config = dict(
    encoder_arch='densenet',
    model='image VQ-VAE',
    dataset='microscope photos of single blood and bone marrow cells',
    train_examples=194171,
    image_size=48,
    crop_scale_min=0.5,
    horizontal_flip=True,
    bottleneck='vq',
    downsampling_factor=8,
    encoder_norm='batchnorm',
    encoder_activation='mish',
    encoder_depths=[7, 14, 14],
    encoder_kernel_size=3,
    encoder_stem='single',
    encoder_growth_rate=40,
    loss='l1',
    latent_channels=8,
    decoder_norm='batchnorm',
    decoder_activation='leaky_relu',
    decoder_widths=[32, 32, 64, 128],
    decoder_blocks_per_level=2,
    decoder_block='basic',
    decoder_attention=False,
    decoder_upsampling='nearest_conv',
    codebook_size=256,
    init='torch_default',
    residual_init='zero_last',
    optimizer='soap',
    beta2=0.99,
    learning_rate=0.0019,
    beta1=0.95,
    shampoo_beta=0.99,
    eps=1e-08,
    precondition_frequency=32,
    max_precond_dim=1024,
    merge_dims=False,
    one_sided=False,
    adamw_lr_other_params=0.0029,
    max_grad_norm=1.0,
    cautious_weight_decay=True,
    max_steps=3800,
    batch_size=64,
    epochs=1.3,
    lr_schedule='cosine',
    final_lr_fraction=0,
    warmup_steps=760,
    weight_decay=0.4,
    adamw_weight_decay_other_params=0,
)
Rows from block 7 of the encoder of a small image VQ-VAE, named by matrix and row number. Each number is 500 + 50 x the weight over its row's rms, rounded and kept within 0 to 999. All counts start at 0. Numbers have three digits each.
After each channel's rows are labels from the 100 images, of 14976, where the channel reaches its highest value: "colour at peak" is the nearest of a few named colours to the mean colour under the peak. Only what is clearly more common there than usual is listed. The data: microscope photos of single blood and bone marrow cells. In brackets: how many of the 100.
# conv1: bottleneck pointwise conv (encoder.blocks.8.conv1.weight, 160x160x1x1), inputs 54-107

conv1.96:474484539407566517472583523536550484424414488477496492525470574462434427494630470503508607498453539483510581471465442405529574524506487548507501528610527451478524
colour at peak: pink (79)

conv1.52:498544579500497444451527543503559429500586623481490497507424544563520535449561523498446526457462545537430414528575536456466427518497562436507671492512467539508485
colour at peak: white (100)

conv1.49:529506510451435524524474443561489471509485442472449476528483499466506500507431435575541425555479412392527435511477618563610631486536420481496494472473505508464467
colour at peak: purple (64)

conv1.89:458465401530515494504540585577532451544567462450455460406440435415652489491534550532552435537542535466503430461510504476413456577409512502481447452476527561453469
colour at peak: white (99)

conv1.92:540514505473442503471464548433533549535532495465586464450519513471539479536434476412400444531494590579573537495453544485456441581501450475528485482524471469504464
colour at peak: blue (51)

conv1.133:462494468551507545444515458580552437458537493481534580521523449451499501510526484398458419464429448448580457530515599458425544500415518519424359493472513420619453
colour at peak: pink (79)

conv1.7:423487417497543434486542502513426469483493416525463488478522444543534444468464390520502539554497494469500648494520491368466556598542531439512515546559589549434451
colour at peak: pink (47)

conv1.137:480461466388499482540457573477533478579471565539534481531491530401474474503509467516432539507551468574521500567537433609490602485534455583458435557458588539385473
colour at peak: blue (38)

conv1.20:453522542544527479557571524423518472494448497579476594506437532467420531519450423548559325500615423485496511468442532502521539502492472484477511437569424527496516
colour at peak: pink (47)

conv1.84:448465498468471422536497435445424545563525401489389560483503444463509440469546535486500605373421567509492424466480493491385502461502432426428474527514494505474430
colour at peak: pink (59)

conv1.26:519467557521421514478642554443543492490634491510462497548502475522468445532569422419413557392423487516550483456479440608542495480442559430497538509476529428517534
colour at peak: white (56)

conv1.120:461552543512507485426512554432526418411516588494489551486434535518467496502488463503487551607500549400447438443427487572503568530512533538573491464451506586461478
colour at peak: grey (62)

conv1.154:483518578469461476498539432502466571405438543502571438492479514524594446514471501464454463572522485518479486544494476482469476526519439493582564544574501498443515
colour at peak: grey (61)

conv1.36:517562497443523513375509513435543508438513449423513568596524599559489541545525556462598513542491506447563501474549387429597473487548494490589531561534489537483499
colour at peak: black (86)

conv1.86:461543477398505544500512523484499495496490555509499600456556491415473526435521556444482509542555536480393520488489487544493521557521465479522483463435420570533395
colour at peak: purple (55); blue (45)

conv1.150:383613507484478419483456477488468514505428427477476585478582535498567410500418524453497452501509478552508410482543534386462500522552471459503561489541518516553512
colour at peak: blue (89)

conv1.93:513478540514509493494467547568605498433528550547512519461440539486494491516502538485504635486472528482639440519495566541512509478505542475501469540508416483589493
colour at peak: pink (55)

conv1.68:514520492488438499471445556492453541417434532537444455486334498510568493500543570523511585473544564434507478419490459494544493437532476563502511548520567496535421
colour at peak: brown (50)

conv1.55:481481537501530484554557542568540504477516524464572479456491524518518539560483437523494482578527413577464497565559494570515523441471519586479521422486506401397520
colour at peak: white (91)

conv1.91:516411374528470425474575450579529502593518492541514380482504430476549533506514464451447567515480511495436450555449518548523481475510525491495504497510471474532514
colour at peak: pink (55)

conv1.66:540441488554589494416512504527572542536465583545516493489501493527527517399436598497466549566524445509458471495470488424535516448549477525520498542558475547546436
colour at peak: black (91)

conv1.29:571377441568522554508521421468550568436518523486508469538489510479474474490555446534489544432478557554568529573561496585593515462466491481493422530431459425559494
colour at peak: black (83)

conv1.72:456512474520504509534539592541424535564533500505440525420477491475518502518482543560594569433481418506503480529525414559582604524461468447492537581429598496492505
colour at peak: grey (55)

conv1.17:524492447449518585527423417466495531508539503546473439400500550485480473472538479496580503519482647401525512527454466553485588434412527462467590479517468530538509
colour at peak: blue (46); purple (42)

conv1.118:518566532587512546555559473537472471434429493533533531448605495496498576493491501470547489518529453555490550375517567469502496483423524493554534444426558482530480
colour at peak: white (96)

conv1.81:476527475581524447465589537448514514561453493546428486476553500529518475447548431505519519535398462447584454449440534452512497513573476613467495501475490476454439
colour at peak: white (62)

conv1.53:439439506464384410476497549473495513523590505456417488373529495520412514422558504460600461480454477543432549499514525409466452465563454577489429490495519452483462
colour at peak: pink (83)

conv1.129:420463467524588514518523460428557389531567507403491536509578470438518483491421491603514533437577505387484411516451469540468461479485554461502561486498453513514479
colour at peak: blue (52); purple (41)

conv1.149:507514486494447565443454388502461562531427503507495541542519502431484481535547444538469471514484601651595528457502516597503492488393447484464512500510475483495517
colour at peak: black (100)

conv1.25:498512564557604463500565479469500540504450440513423497454630429554468444488469483439517554565596560517506518588421393596504489509556404475491427566455519562481454
colour at peak: purple (71)

conv1.87:462460532433455532418496488546416470512499408452424541456485457420510497500514570519451442467460438515447462560531544407522601489485467415383429472498528453489447
colour at peak: pink (62)

conv1.142:447436545559497517511602532494480506443551363536473536480514474468428475527514513551463453457499436534593496568467490479473481455512387462503528484482491408580354
colour at peak: purple (72)

conv1.124:530557479500481499371460564426501424456471469504428496516421509463538490513426520538561505528504576487495526471570513494502543529489540423410480472524516423477419
colour at peak: grey (50); pink (48)

conv1.114:436515483456479470427433530505442538496493500515427523497526477455511502438502532512441573469496469559512490458544554480490448480450516392436417512461524403509495
colour at peak: blue (72)

conv1.145:459484430534521498553390550512474421536530520500521593448474524521609534585476484579505536557605433422604501436452502405503498540581430558429581430531566533454445
colour at peak: purple (46)

conv1.79:505492527495529488515505552481567575498530477452496415387526495484527448511523491460541490505477519446465428556400527513517624491489392617539528559453472526543599
colour at peak: blue (44)

conv1.34:531479572539420502461456550531462529514517521542392506449482450563491449557518558463497478558577497467514605517600482567522465468534438449452443422502489483562483
colour at peak: pink (82)

conv1.59:459488449460445531446503515538477516421535557509426477494504489507435571497450482470494385587492519499463482509382476434522487451582443493491486445511578499507439
colour at peak: pink (64)

conv1.67:463507545523523497495502505528538567565519568517546496594531453502592469494454609445578452513514501415521510483565507340574607509441513596388420517556441499545594
colour at peak: black (93)

conv1.108:527474658541489535531452541584499418486543478459459475519526528460493458485526523510520556495443522505377518454507472411473421534491524610528565534403513394476522
colour at peak: white (60)

conv1.18:495529498501536450440452505479371475485541515536519492477527504558507460406396425511470469601527468536494568518513479502435552510547480447521452511494521439483464
colour at peak: pink (57)

conv1.126:388486486566482538556364622546513481475502497538456506596462463450503464499480471498490469434436504505602555458481512447524482506534510439520457495496438399570421
colour at peak: blue (39)

conv1.6:450403532483491557427579455441353434534497508498476533516521534459433457479501565533494444515443473400540376509513521540557503514571588460474560577457530530480453
colour at peak: pink (49)

conv1.22:482452503544372573565499492470504460381502495484482524482521434482504541518531497510494441487386461402510500412515483563513532495473487501530381475501571535445484
colour at peak: white (89)

conv1.4:537496484449491496372538460463479475451433404475452536617543519491522490441533572495491507416490498471577622496611345464480552477535543455422498433467515419522545
colour at peak: black (79)

conv1.33:464494518543539497475408478556555555481482539465542572467449542390476555566510504514399514423529535426465565597442459492471500464537551544505452522514479504433453
colour at peak: blue (40)

conv1.139:520529538534393517468479495516485484490490474441479582416437522506564490478464431512425483571503468574382543534502416586516518458469492514456525525535465478474497
colour at peak: pink (48)

conv1.39:484495484520567519552561498517463535497489475484485456539544514472530508549495529527639456567421487478467548520501447571595522479447575515546503534485456506541572
colour at peak: white (52)

conv1.60:501402577434505502482579475491533535533494386446470481514486464540526513540522536539405547547526522563579531505558477462439573490557506423476647531489468449484460
colour at peak: purple (60)

conv1.9:434496583427555503560480591550544585445416539460468603429434535492530515587577505574464534607481489647551596513486511560534559516496402458484468490520488494502457
colour at peak: blue (38)

conv1.97:474450485509452520528514577480414510550462527524520597473521494493473513512571535483444583513479441443597453430559430499497538453516465440494471463491525482428493
colour at peak: pink (62)

conv1.69:510489439491525539427514492411403493466458472523480534475468493457436425452514430574476516501565534463576529533496541392512452556528502516478523510414436462596526
colour at peak: purple (69); blue (29)

conv1.157:505619486544418548493604447459494493503575565479505469531574526510463535478443538419580496530495511509542485524496547471538461581466470497508542612379569555509493
colour at peak: blue (63); black (29)

conv1.31:524543510579496500480495529415532590504518478439621463425482466557554543481548478504508502526546523490497520441504537462455436513399505480537568495490501556490440
colour at peak: white (73)

conv1.109:434496490498544473456430499467534476478461511573494476504480438545504506533463435463471415420628497499512564479480552482406558520495540458502483511518452382561503
colour at peak: white (96)

conv1.21:561462613480501436468482466421453567466581475504520459518527455586492578487433448523412548503587495554459458537490474483473504389480500441496557472512462507449485
colour at peak: white (95)

conv1.153:506469405486495492449562511591498539515529439526584451444498541384502501528580429455519500561509519609524428467498522579492501484467517432514476548438447500470519
colour at peak: pink (96)

conv1.85:556427465416447537503431534435509598575500467434460517486516469472545486575487542581520568501491492413536402441530555539554443393520494468482465476552478436449531
colour at peak: grey (46)

conv1.123:567515518444506529543471472549639543478526490638502508454432539481371474439528433419464528530504507557565468450455535460483473532506399522498535527534496473506630
colour at peak: grey (78)

conv1.30:429466460553569476488479537530494560502455514550544462484410513445502499525494553549490507425486467487475548667504446545550573492451514499491481533532536507519543
colour at peak: purple (70); blue (30)

conv1.121:528482480515455441456481391446501418414553571544550508491509330448544500449484446519511447474507546454513472443446509563439537492354476557488565515571448529562513
colour at peak: white (59)

conv1.47:494562539436468434496566413426492484516450500459600490499526484437420558495501518516601391396601498533492376508407462521460559504482505538490466452484403519446413
colour at peak: pink (64)

conv1.54:484522614592520482482421532572482538493500508524431471441415548464463453540502507476515557496435487527470495548455536592498544435495490488536617549541512417580541
colour at peak: grey (63)

conv1.44:432529471624500449620589497479411435517455505455560542536531502469512467453535463507523398501474494584520502444548509479422464442471497477501531553613498529461511
colour at peak: pink (74)

conv1.159:450534510435392513411589497438438518422478489516525518520479479510525502470513531434473514495452532547495511481505518557451612513467529575471483442509527573488491
colour at peak: white (99)

conv1.83:405527503509499540480445545471486566494546476605473555532411536402443533513467475573523384545538532508501513523456541463530556437538479524547489464425456426468480
colour at peak: pink (51); purple (42)

conv1.132:480477458571547456469555467502545621518487434472499406536490577528586441582453451483505402553480551569464482516427459472520471461450564474435592452424477444523501
colour at peak: grey (61)

conv1.158:544470391452501461474446517518514502485545493388450413578463554549473534411502443470408442500480614403485471498495481474503454550519504501451579425516470456466566
colour at peak: grey (54)

conv1.82:468568498434464561517580404419491485402497521448532626560610564476485525521506455520523517480553553552559581455481543495515590485443459510507491417430500578476542
colour at peak: black (100)

conv1.101:430536499501511532533508534453558514463512507557526479535440633510447570559496532431485488455488444473522453440500448536517439407477569573516506435493599481495480
colour at peak: grey (68)

conv1.112:551560502427475566545573506554574528473485450550548549437425574481496534375531475386441490554533513435486508407453474508511470488515492559517502535496599486560555
colour at peak: black (75)

conv1.57:532504494451488533563504531506499467584474506512579464514566500513432560567419442500481584483514524402469435468449515530490449517471488476520469499540505470453387
colour at peak: white (60)

conv1.19:588471532562522488396450497538498542545509441442476459519405567516426502515467483609447513597485539482534446474435485491473435524440516441496609517556567488544477
colour at peak: brown (40); black (35)

conv1.103:512492524452535517529516479521540593549500546482482575419476517512505474568522501528463519564468535478531441444574585540532493472487494441596495506561497535430518
colour at peak: black (90)

conv1.41:540465514505532531563475523446554607570543551531545436483523499667585541582531595513519535460529515538481408516549535390528573474614489442486458480546484440520521
colour at peak: grey (58)

conv1.88:506550592493488564498510511506533534410463519538494435537622446417470404463536440402503527565522463515543509468482506536506397510457563521512451556456434583473485
colour at peak: pink (61)

conv1.16:504504497488512435477441571412520482607479447479528426533556541606401480472540506449418565451462478501472582496523509385477521573551495466525450503534545402434464
colour at peak: white (97)

conv1.151:511555517521469362524472530401501353394472539519526482512429483454530525505501584402491512444456534537439485509518462439530445450471393441568560491482535404500534
colour at peak: grey (64)

conv1.46:488468424472475433464522525430489560486571465451484475479538467593475557587575441496478563610398415470544460516599550532539494473545581427421553528427564536509521
colour at peak: pink (50); white (48)

conv1.127:414517649388517527472512514526556505436517460537485512567570511557366496544526487507475509508540513563439586447570371527511526458533473492475524474522579473495534
colour at peak: white (99)

conv1.71:497512432505453481504434464578514508414546504564534486582486495475515579479434609530494608467454640545503548454566545530466492557483462417489515497472539489464465
colour at peak: purple (51)

conv1.13:427450489473517514515507448483488470510352427554540496507449501395453555542496537479455458452435477567405581422414483480515543558460442462539464508385456593469529
colour at peak: pink (54)

conv1.56:452496540597510476443540656540437488453498565506530487470474473498507578518523526421493451535615531431482487531537518509573523546527432382415466445469485516473489
colour at peak: black (65)

conv1.28:458488566489491456492525543500507536443454496550444514538416477434478483508444482577456453449490516522487456556469460648562546488444538523462485483487430458435631
colour at peak: pink (64)

conv1.5:522464467484532412576568524476556438525421475489582435379457571531486454568485494528530580473505500469535474509503471435570553468485535488469560484501490402488554
colour at peak: purple (68)

conv1.37:432541459474421527511453505493476559534521509525440426492486512501373542425509478500522456534502492459553507496465578429477423467432483636515573480579553567517520
colour at peak: purple (51); grey (46)

conv1.12:409456482514595535561461452480432539499462515499490512498471591463454521573470504561544363591516462516458453459448443465596387418455477495575492501491464519514469
colour at peak: purple (69); blue (30)

conv1.0:540486528500537419496461520504500390472349385561462477492525476439425498574573544495514506507484422469453587484548493454551429427546507491492472544493461477535458
colour at peak: purple (49)

conv1.141:470468518483403430490593527484437469573502557410554645494506533571465521544524538463463599489513440502574447463575501465511528501514477427580442581434524542544445
colour at peak: blue (51)

conv1.148:532538492533459449489505522496475596463456461457457502563458508537508556431463579504514570532521510489472450510543511466462611488598471395466441483536469497500495
colour at peak: pink (82)

conv1.42:496553540465532483497535592462527565508539532473491445406501425490461481584474449526439497526393500515542445517548505456427413467487462467540594411464548466435453
colour at peak: white (76)

conv1.58:465478494415491499499477394533479452509517480507451547436531536508374493519459447521557514457524497545512390518442515429514530619471575449511501480532511453454496
colour at peak: purple (84)

conv1.110:579519518469489517459400491565542416552482440464521505505488518419593515626513506459365442577492526505546480536457477512569441522390571481600411479509441498546505
colour at peak: grey (77)

conv1.3:492577553553450421495456489396415487393497385440428521464546497502535469447550465596554471469506440549522485583549496471468451480564557536509468430448490498533520
colour at peak: pink (54)

conv1.146:578469506524446426517444502550559467583579464483540581502441403486534459475462493473415509469490461518381485393518561527520463446534555432523444497541495513571518
colour at peak: pink (66)

conv1.90:492549448544465446509525438534458514518466420404537410582491457417419539466568456579490461499483482516476514487459512448448557455493487609412507477495638575479492
colour at peak: grey (98)

conv1.125:449499535589458505528579592499502512445517512484567565543563482480580462456455482408413486446510471458562463451544504459439611555485434445504557493452460475533488
colour at peak: black (39)

conv1.94:576492514461503574414544610498476505500458524535460397452393478522469475457567556528438535483544470555506533550550408519609478544532477544567551535542502511527457
colour at peak: purple (45); blue (31)

conv1.104:535509463474503578512630463507517563581535482492489398502480561489481401535491451439507548491563495473470476569481510537560334507515502510528528521490544534542494
colour at peak: black (42)

conv1.61:446420539397526477500447471463595485563424513413502649526461562442493501451468510600497470439636490510480464431469583528599542436591441524526475439478445637415451
colour at peak: purple (97)

conv1.74:471487537482487415452594475416547526417491540569502473425409400471392495480609562493509509546503459466497428530554489573530507432549504510522481523505501497544459
colour at peak: white (59)

conv1.64:453505556472518418474458460514555428428511356429485507487490451565452547447507493471370528519448466434568534489453607550468555570474443450512433527533555492471483
colour at peak: pink (69)

conv1.113:503524455469374510442436525573546475505625381528499463423517487527512449468404451494421531484522484473567452467508524602531426554525436484454526508430562527480543
colour at peak: pink (87)

conv1.116:447548500459520475472497600452590545539474581507454493489473453533572471548486525508486505484579498467561508485493574444459459571495499473510418559568528431476487
colour at peak: black (27)

conv1.122:491467435465430565579478456486431526540548500499480513617554541466488513543556518534585491473513452530553545487526543413492468457427434567529440499465624520482535
colour at peak: blue (55); black (25)

conv1.80:478562486430466522600524498553549431526479585504510584527491574520552520484450434514548464429522492500562327458477506457538497525450476515422541583452510461471491
colour at peak: blue (61)