Weights of a small image VQ-VAE.
Model: 48-pixel images, encoder arch densenet, encoder norm batchnorm, encoder activation mish, encoder depths [7, 14, 14].
Training: soap at rate 0.0019, 3800 steps.
Rows from block 18 of the encoder of a small image VQ-VAE, named by matrix and row number. Each number is 50 + 10 x the weight over its row's rms, rounded and kept within 0 to 99. All counts start at 0.
After each channel's rows are labels from the 100 images, of 14976, where the channel reaches its highest value: "strongest on" is what is common among them. Only what is clearly more common there than usual is listed. The data: microscope photos of single blood and bone marrow cells. In brackets: how many of the 100, against the usual share in percent.
# conv1: bottleneck pointwise conv (encoder.blocks.19.conv1.weight, 160x600x1x1), inputs 150-224

conv1.159:38 41 56 47 54 50 48 43 45 44 57 48 44 44 33 53 67 40 61 65 51 47 47 62 43 50 21 67 39 49 70 61 48 44 52 65 45 54 59 42 46 64 46 50 52 55 43 50 63 58 45 31 62 57 46 37 45 38 55 42 48 53 30 54 51 60 42 47 38 60 42 50 26 53 54
strongest on: smear: peripheral blood (49 vs 16.2)

conv1.144:62 52 45 57 52 50 54 51 54 42 28 45 46 65 35 47 27 54 65 68 47 53 41 47 48 47 46 65 46 49 57 60 28 66 55 49 32 33 54 48 46 47 42 57 57 60 34 50 43 40 50 58 45 50 27 57 39 53 48 76 59 36 62 44 50 54 52 43 61 50 67 47 36 58 50
strongest on: smear: peripheral blood (39 vs 16.2)

conv1.55:42 75 55 51 43 66 58 66 51 54 47 34 39 62 41 50 47 55 43 52 45 35 59 60 42 32 40 61 51 49 47 59 65 60 53 57 51 63 49 53 33 45 43 36 58 36 63 20 30 64 55 50 54 53 44 48 60 44 38 49 67 46 56 61 47 52 59 67 64 47 27 43 54 35 45
strongest on: cell type: segmented neutrophil (53 vs 20); smear: peripheral blood (48 vs 16.2)

conv1.99:34 36 70 41 60 67 33 48 38 42 51 42 33 54 52 70 46 53 51 32 68 48 68 42 35 54 58 57 38 53 51 54 51 59 46 40 69 44 42 48 60 57 43 61 44 48 63 64 36 43 43 37 56 42 67 58 55 41 60 56 50 53 71 49 50 58 33 44 49 57 42 62 42 55 57
strongest on: cell type: segmented neutrophil (45 vs 20)

conv1.22:54 51 55 39 58 47 49 42 47 56 53 45 61 46 44 41 52 50 46 39 41 52 49 31 52 43 47 43 67 46 53 46 56 45 53 49 63 54 42 49 46 43 39 64 42 54 41 49 56 60 35 46 60 42 41 36 51 30 40 68 64 49 38 55 30 67 36 51 66 63 43 43 37 58 51
strongest on: cell type: segmented neutrophil (65 vs 20); smear: peripheral blood (37 vs 16.2)

conv1.24:61 62 47 63 56 53 46 50 52 52 53 48 54 62 54 45 49 65 38 57 65 58 58 48 44 18 54 40 56 62 25 59 57 47 60 41 46 44 76 53 57 51 37 47 40 38 38 45 60 48 47 53 50 45 48 54 53 50 61 44 48 74 42 43 40 50 50 45 45 62 41 33 42 58 54
strongest on: cell type: segmented neutrophil (70 vs 20); smear: peripheral blood (38 vs 16.2)

conv1.119:59 36 56 42 36 48 54 59 55 49 59 54 30 45 45 59 47 50 52 58 55 39 56 46 48 65 50 44 57 45 58 54 52 55 41 51 57 63 47 49 75 34 42 57 50 39 55 41 58 50 68 54 73 56 52 51 31 53 63 50 49 60 55 71 49 63 68 50 54 51 25 61 60 30 58
strongest on: smear: peripheral blood (71 vs 16.2); cell type: segmented neutrophil (46 vs 20)

conv1.68:54 57 40 35 57 59 46 59 56 37 49 52 66 66 55 48 48 52 58 58 52 47 40 51 61 43 47 41 32 52 49 42 42 53 51 43 47 39 40 48 46 45 55 40 60 59 62 50 41 36 57 27 68 42 50 58 70 67 58 46 61 52 83 40 44 44 45 56 56 44 28 46 53 54 80
strongest on: cell type: segmented neutrophil (55 vs 20)

conv1.117:60 59 37 44 48 39 58 52 28 52 50 46 60 48 51 56 43 58 49 59 72 47 51 40 38 54 55 48 55 60 64 36 57 51 45 61 48 53 44 44 55 49 33 39 40 59 47 64 46 59 49 27 54 57 40 66 53 43 50 55 26 65 52 47 52 58 43 65 43 45 54 37 61 52 41
strongest on: smear: peripheral blood (62 vs 16.2); cell type: segmented neutrophil (42 vs 20)

conv1.25:46 46 45 41 68 52 58 38 55 61 42 61 37 35 58 52 40 52 51 57 38 57 51 67 31 43 55 69 46 58 58 32 42 49 40 50 52 51 39 42 39 44 46 41 43 48 35 44 65 64 64 60 54 47 54 31 62 35 41 42 31 48 43 42 72 58 26 53 70 60 41 52 59 36 41
strongest on: cell type: segmented neutrophil (41 vs 20); smear: peripheral blood (37 vs 16.2)

conv1.137:34 54 52 51 41 40 67 34 64 57 65 60 70 51 65 57 69 38 53 40 48 44 54 55 46 49 57 64 61 47 53 50 44 54 34 44 56 56 51 52 52 45 45 42 64 61 53 47 38 56 54 48 43 53 47 39 50 70 60 32 26 54 53 54 63 46 57 50 46 54 46 40 56 59 47
strongest on: cell type: segmented neutrophil (51 vs 20); smear: peripheral blood (39 vs 16.2)

conv1.0:37 48 54 52 49 67 63 72 42 50 39 42 63 39 40 55 69 42 62 51 60 48 54 55 38 41 50 51 67 53 58 35 70 31 55 56 56 45 50 60 51 45 54 62 48 39 44 49 57 42 31 38 55 45 54 65 56 46 61 37 51 68 37 54 56 42 50 53 46 51 37 47 55 50 58
strongest on: cell type: segmented neutrophil (41 vs 20); smear: peripheral blood (38 vs 16.2)

conv1.10:56 62 53 55 40 56 54 55 50 51 35 57 38 41 48 56 30 45 56 36 55 50 48 62 30 57 54 46 62 50 76 37 46 53 47 56 38 43 46 51 61 45 71 52 50 52 50 38 39 63 61 66 39 53 33 53 60 46 44 60 54 38 49 54 56 43 30 49 68 57 38 57 49 40 31
strongest on: cell type: segmented neutrophil (63 vs 20)

conv1.87:31 43 42 37 43 51 44 57 62 56 51 30 55 32 46 57 52 55 49 59 53 43 40 44 44 55 42 40 45 36 55 40 57 58 39 45 25 49 22 41 43 34 59 58 47 47 36 44 33 49 37 60 37 55 57 53 53 43 39 39 51 58 56 46 43 39 43 47 53 55 44 42 57 48 52
strongest on: smear: peripheral blood (59 vs 16.2)

conv1.15:47 54 47 52 45 61 59 54 52 56 62 43 23 49 40 79 41 64 39 56 54 49 53 47 46 44 30 50 46 57 56 46 54 65 69 36 71 24 54 60 59 41 47 36 48 56 58 43 46 55 74 49 44 51 47 61 62 48 55 59 43 26 48 54 58 52 64 35 33 47 48 48 38 50 51
strongest on: cell type: erythroblast (37 vs 14.3)

conv1.86:60 40 53 40 50 59 49 48 59 50 36 56 51 62 38 42 56 47 71 51 44 54 33 58 49 46 46 70 39 56 59 52 65 49 56 48 46 57 56 42 53 49 31 46 60 53 55 47 48 50 57 43 51 42 57 41 61 66 68 47 66 46 45 66 38 16 57 35 55 63 50 33 49 52 52
strongest on: smear: peripheral blood (52 vs 16.2); cell type: segmented neutrophil (46 vs 20)

conv1.85:50 51 50 40 44 36 45 59 55 44 29 58 56 61 37 66 31 57 55 55 52 49 45 51 52 37 62 40 52 67 54 64 33 50 45 48 39 43 45 55 59 10 52 64 52 58 50 55 41 52 44 68 33 53 43 41 46 37 49 44 70 58 48 48 52 49 45 44 50 50 59 50 49 45 64
strongest on: smear: peripheral blood (47 vs 16.2)

conv1.157:56 50 69 51 52 49 45 50 49 39 40 47 43 52 30 34 47 45 39 50 45 63 53 34 58 49 42 57 34 55 51 54 55 45 52 30 54 32 52 59 40 53 57 34 33 45 50 49 34 56 44 49 54 68 27 40 45 62 56 55 51 46 47 37 47 56 54 62 50 49 54 41 50 52 37
strongest on: cell type: segmented neutrophil (42 vs 20)

conv1.149:55 41 48 38 57 42 57 54 52 45 47 51 22 59 44 52 53 54 62 49 60 63 70 70 43 59 48 53 40 30 64 54 41 54 55 52 51 38 50 58 29 50 38 61 45 49 44 62 47 44 48 41 54 40 36 47 44 41 59 39 54 40 51 55 44 58 39 64 57 41 69 47 61 43 50
strongest on: cell type: segmented neutrophil (56 vs 20); smear: peripheral blood (35 vs 16.2)

conv1.43:56 51 62 57 30 63 25 46 56 40 66 60 48 44 60 61 24 46 47 56 48 53 55 43 51 48 42 52 39 44 47 56 63 52 43 36 42 53 52 50 47 36 52 53 53 49 33 54 68 39 59 46 58 38 36 50 28 63 57 34 44 49 55 50 48 49 54 61 59 41 46 57 42 57 48
strongest on: cell type: segmented neutrophil (51 vs 20)

conv1.133:66 34 52 46 53 57 55 58 48 51 60 40 30 42 56 61 49 70 33 35 54 49 53 47 53 51 28 46 55 56 53 42 53 44 37 71 55 44 39 48 71 56 47 49 65 53 39 57 47 50 74 59 56 71 61 39 61 36 50 57 46 42 62 62 44 68 53 53 50 46 43 48 33 52 52
strongest on: cell type: segmented neutrophil (64 vs 20)

conv1.145:30 52 57 33 60 49 33 46 49 70 34 39 52 39 42 43 48 59 63 51 49 37 53 35 59 61 42 58 59 47 36 54 64 38 59 53 34 47 56 67 24 51 69 36 49 35 49 49 62 69 58 43 58 70 33 56 62 62 58 50 37 46 66 46 45 36 57 48 43 36 67 34 64 32 54
strongest on: smear: peripheral blood (62 vs 16.2); cell type: segmented neutrophil (55 vs 20)

conv1.123:32 52 63 60 52 40 66 56 71 39 58 45 66 46 45 61 55 47 55 40 35 43 40 48 51 60 36 55 61 56 38 52 40 39 44 60 58 48 32 49 53 34 59 68 60 55 55 58 47 62 50 47 57 61 50 54 63 51 44 42 51 46 54 47 51 56 35 54 36 57 55 44 40 48 43
strongest on: cell type: segmented neutrophil (55 vs 20)

conv1.143:41 36 48 54 47 28 56 53 51 64 64 45 36 59 38 42 47 52 36 42 53 50 43 60 49 38 42 50 51 49 31 65 45 61 59 57 46 41 47 38 56 68 49 63 62 38 43 35 74 27 49 42 49 40 54 52 49 44 67 58 58 35 58 64 59 53 45 46 63 40 41 26 35 34 38
strongest on: smear: peripheral blood (44 vs 16.2)

conv1.147:32 45 50 56 47 51 56 34 62 51 52 43 65 47 55 56 42 61 49 39 47 37 50 51 42 60 52 53 53 33 56 38 47 56 60 32 34 46 30 47 55 39 36 41 55 63 52 47 49 38 62 57 62 56 50 50 51 47 24 25 49 48 49 59 62 37 40 72 45 61 55 40 41 64 44
strongest on: cell type: segmented neutrophil (48 vs 20)

conv1.142:42 47 38 55 44 40 60 49 56 53 55 44 50 57 45 61 46 48 50 45 53 15 64 44 66 51 57 34 61 47 36 47 64 51 57 41 43 50 61 57 50 61 80 60 50 42 53 49 56 48 35 48 37 38 68 51 51 48 42 63 52 52 46 49 49 50 22 39 50 37 54 44 34 47 47
strongest on: cell type: segmented neutrophil (49 vs 20)

conv1.105:67 53 54 54 49 52 59 57 36 46 49 38 37 60 63 48 34 49 54 38 34 42 52 47 48 54 48 55 53 46 37 55 40 73 77 58 31 52 38 45 36 53 59 53 71 49 41 49 42 63 52 45 31 57 53 45 58 43 41 40 46 41 55 62 60 55 44 54 48 71 34 47 70 50 41
strongest on: cell type: segmented neutrophil (66 vs 20); smear: peripheral blood (40 vs 16.2)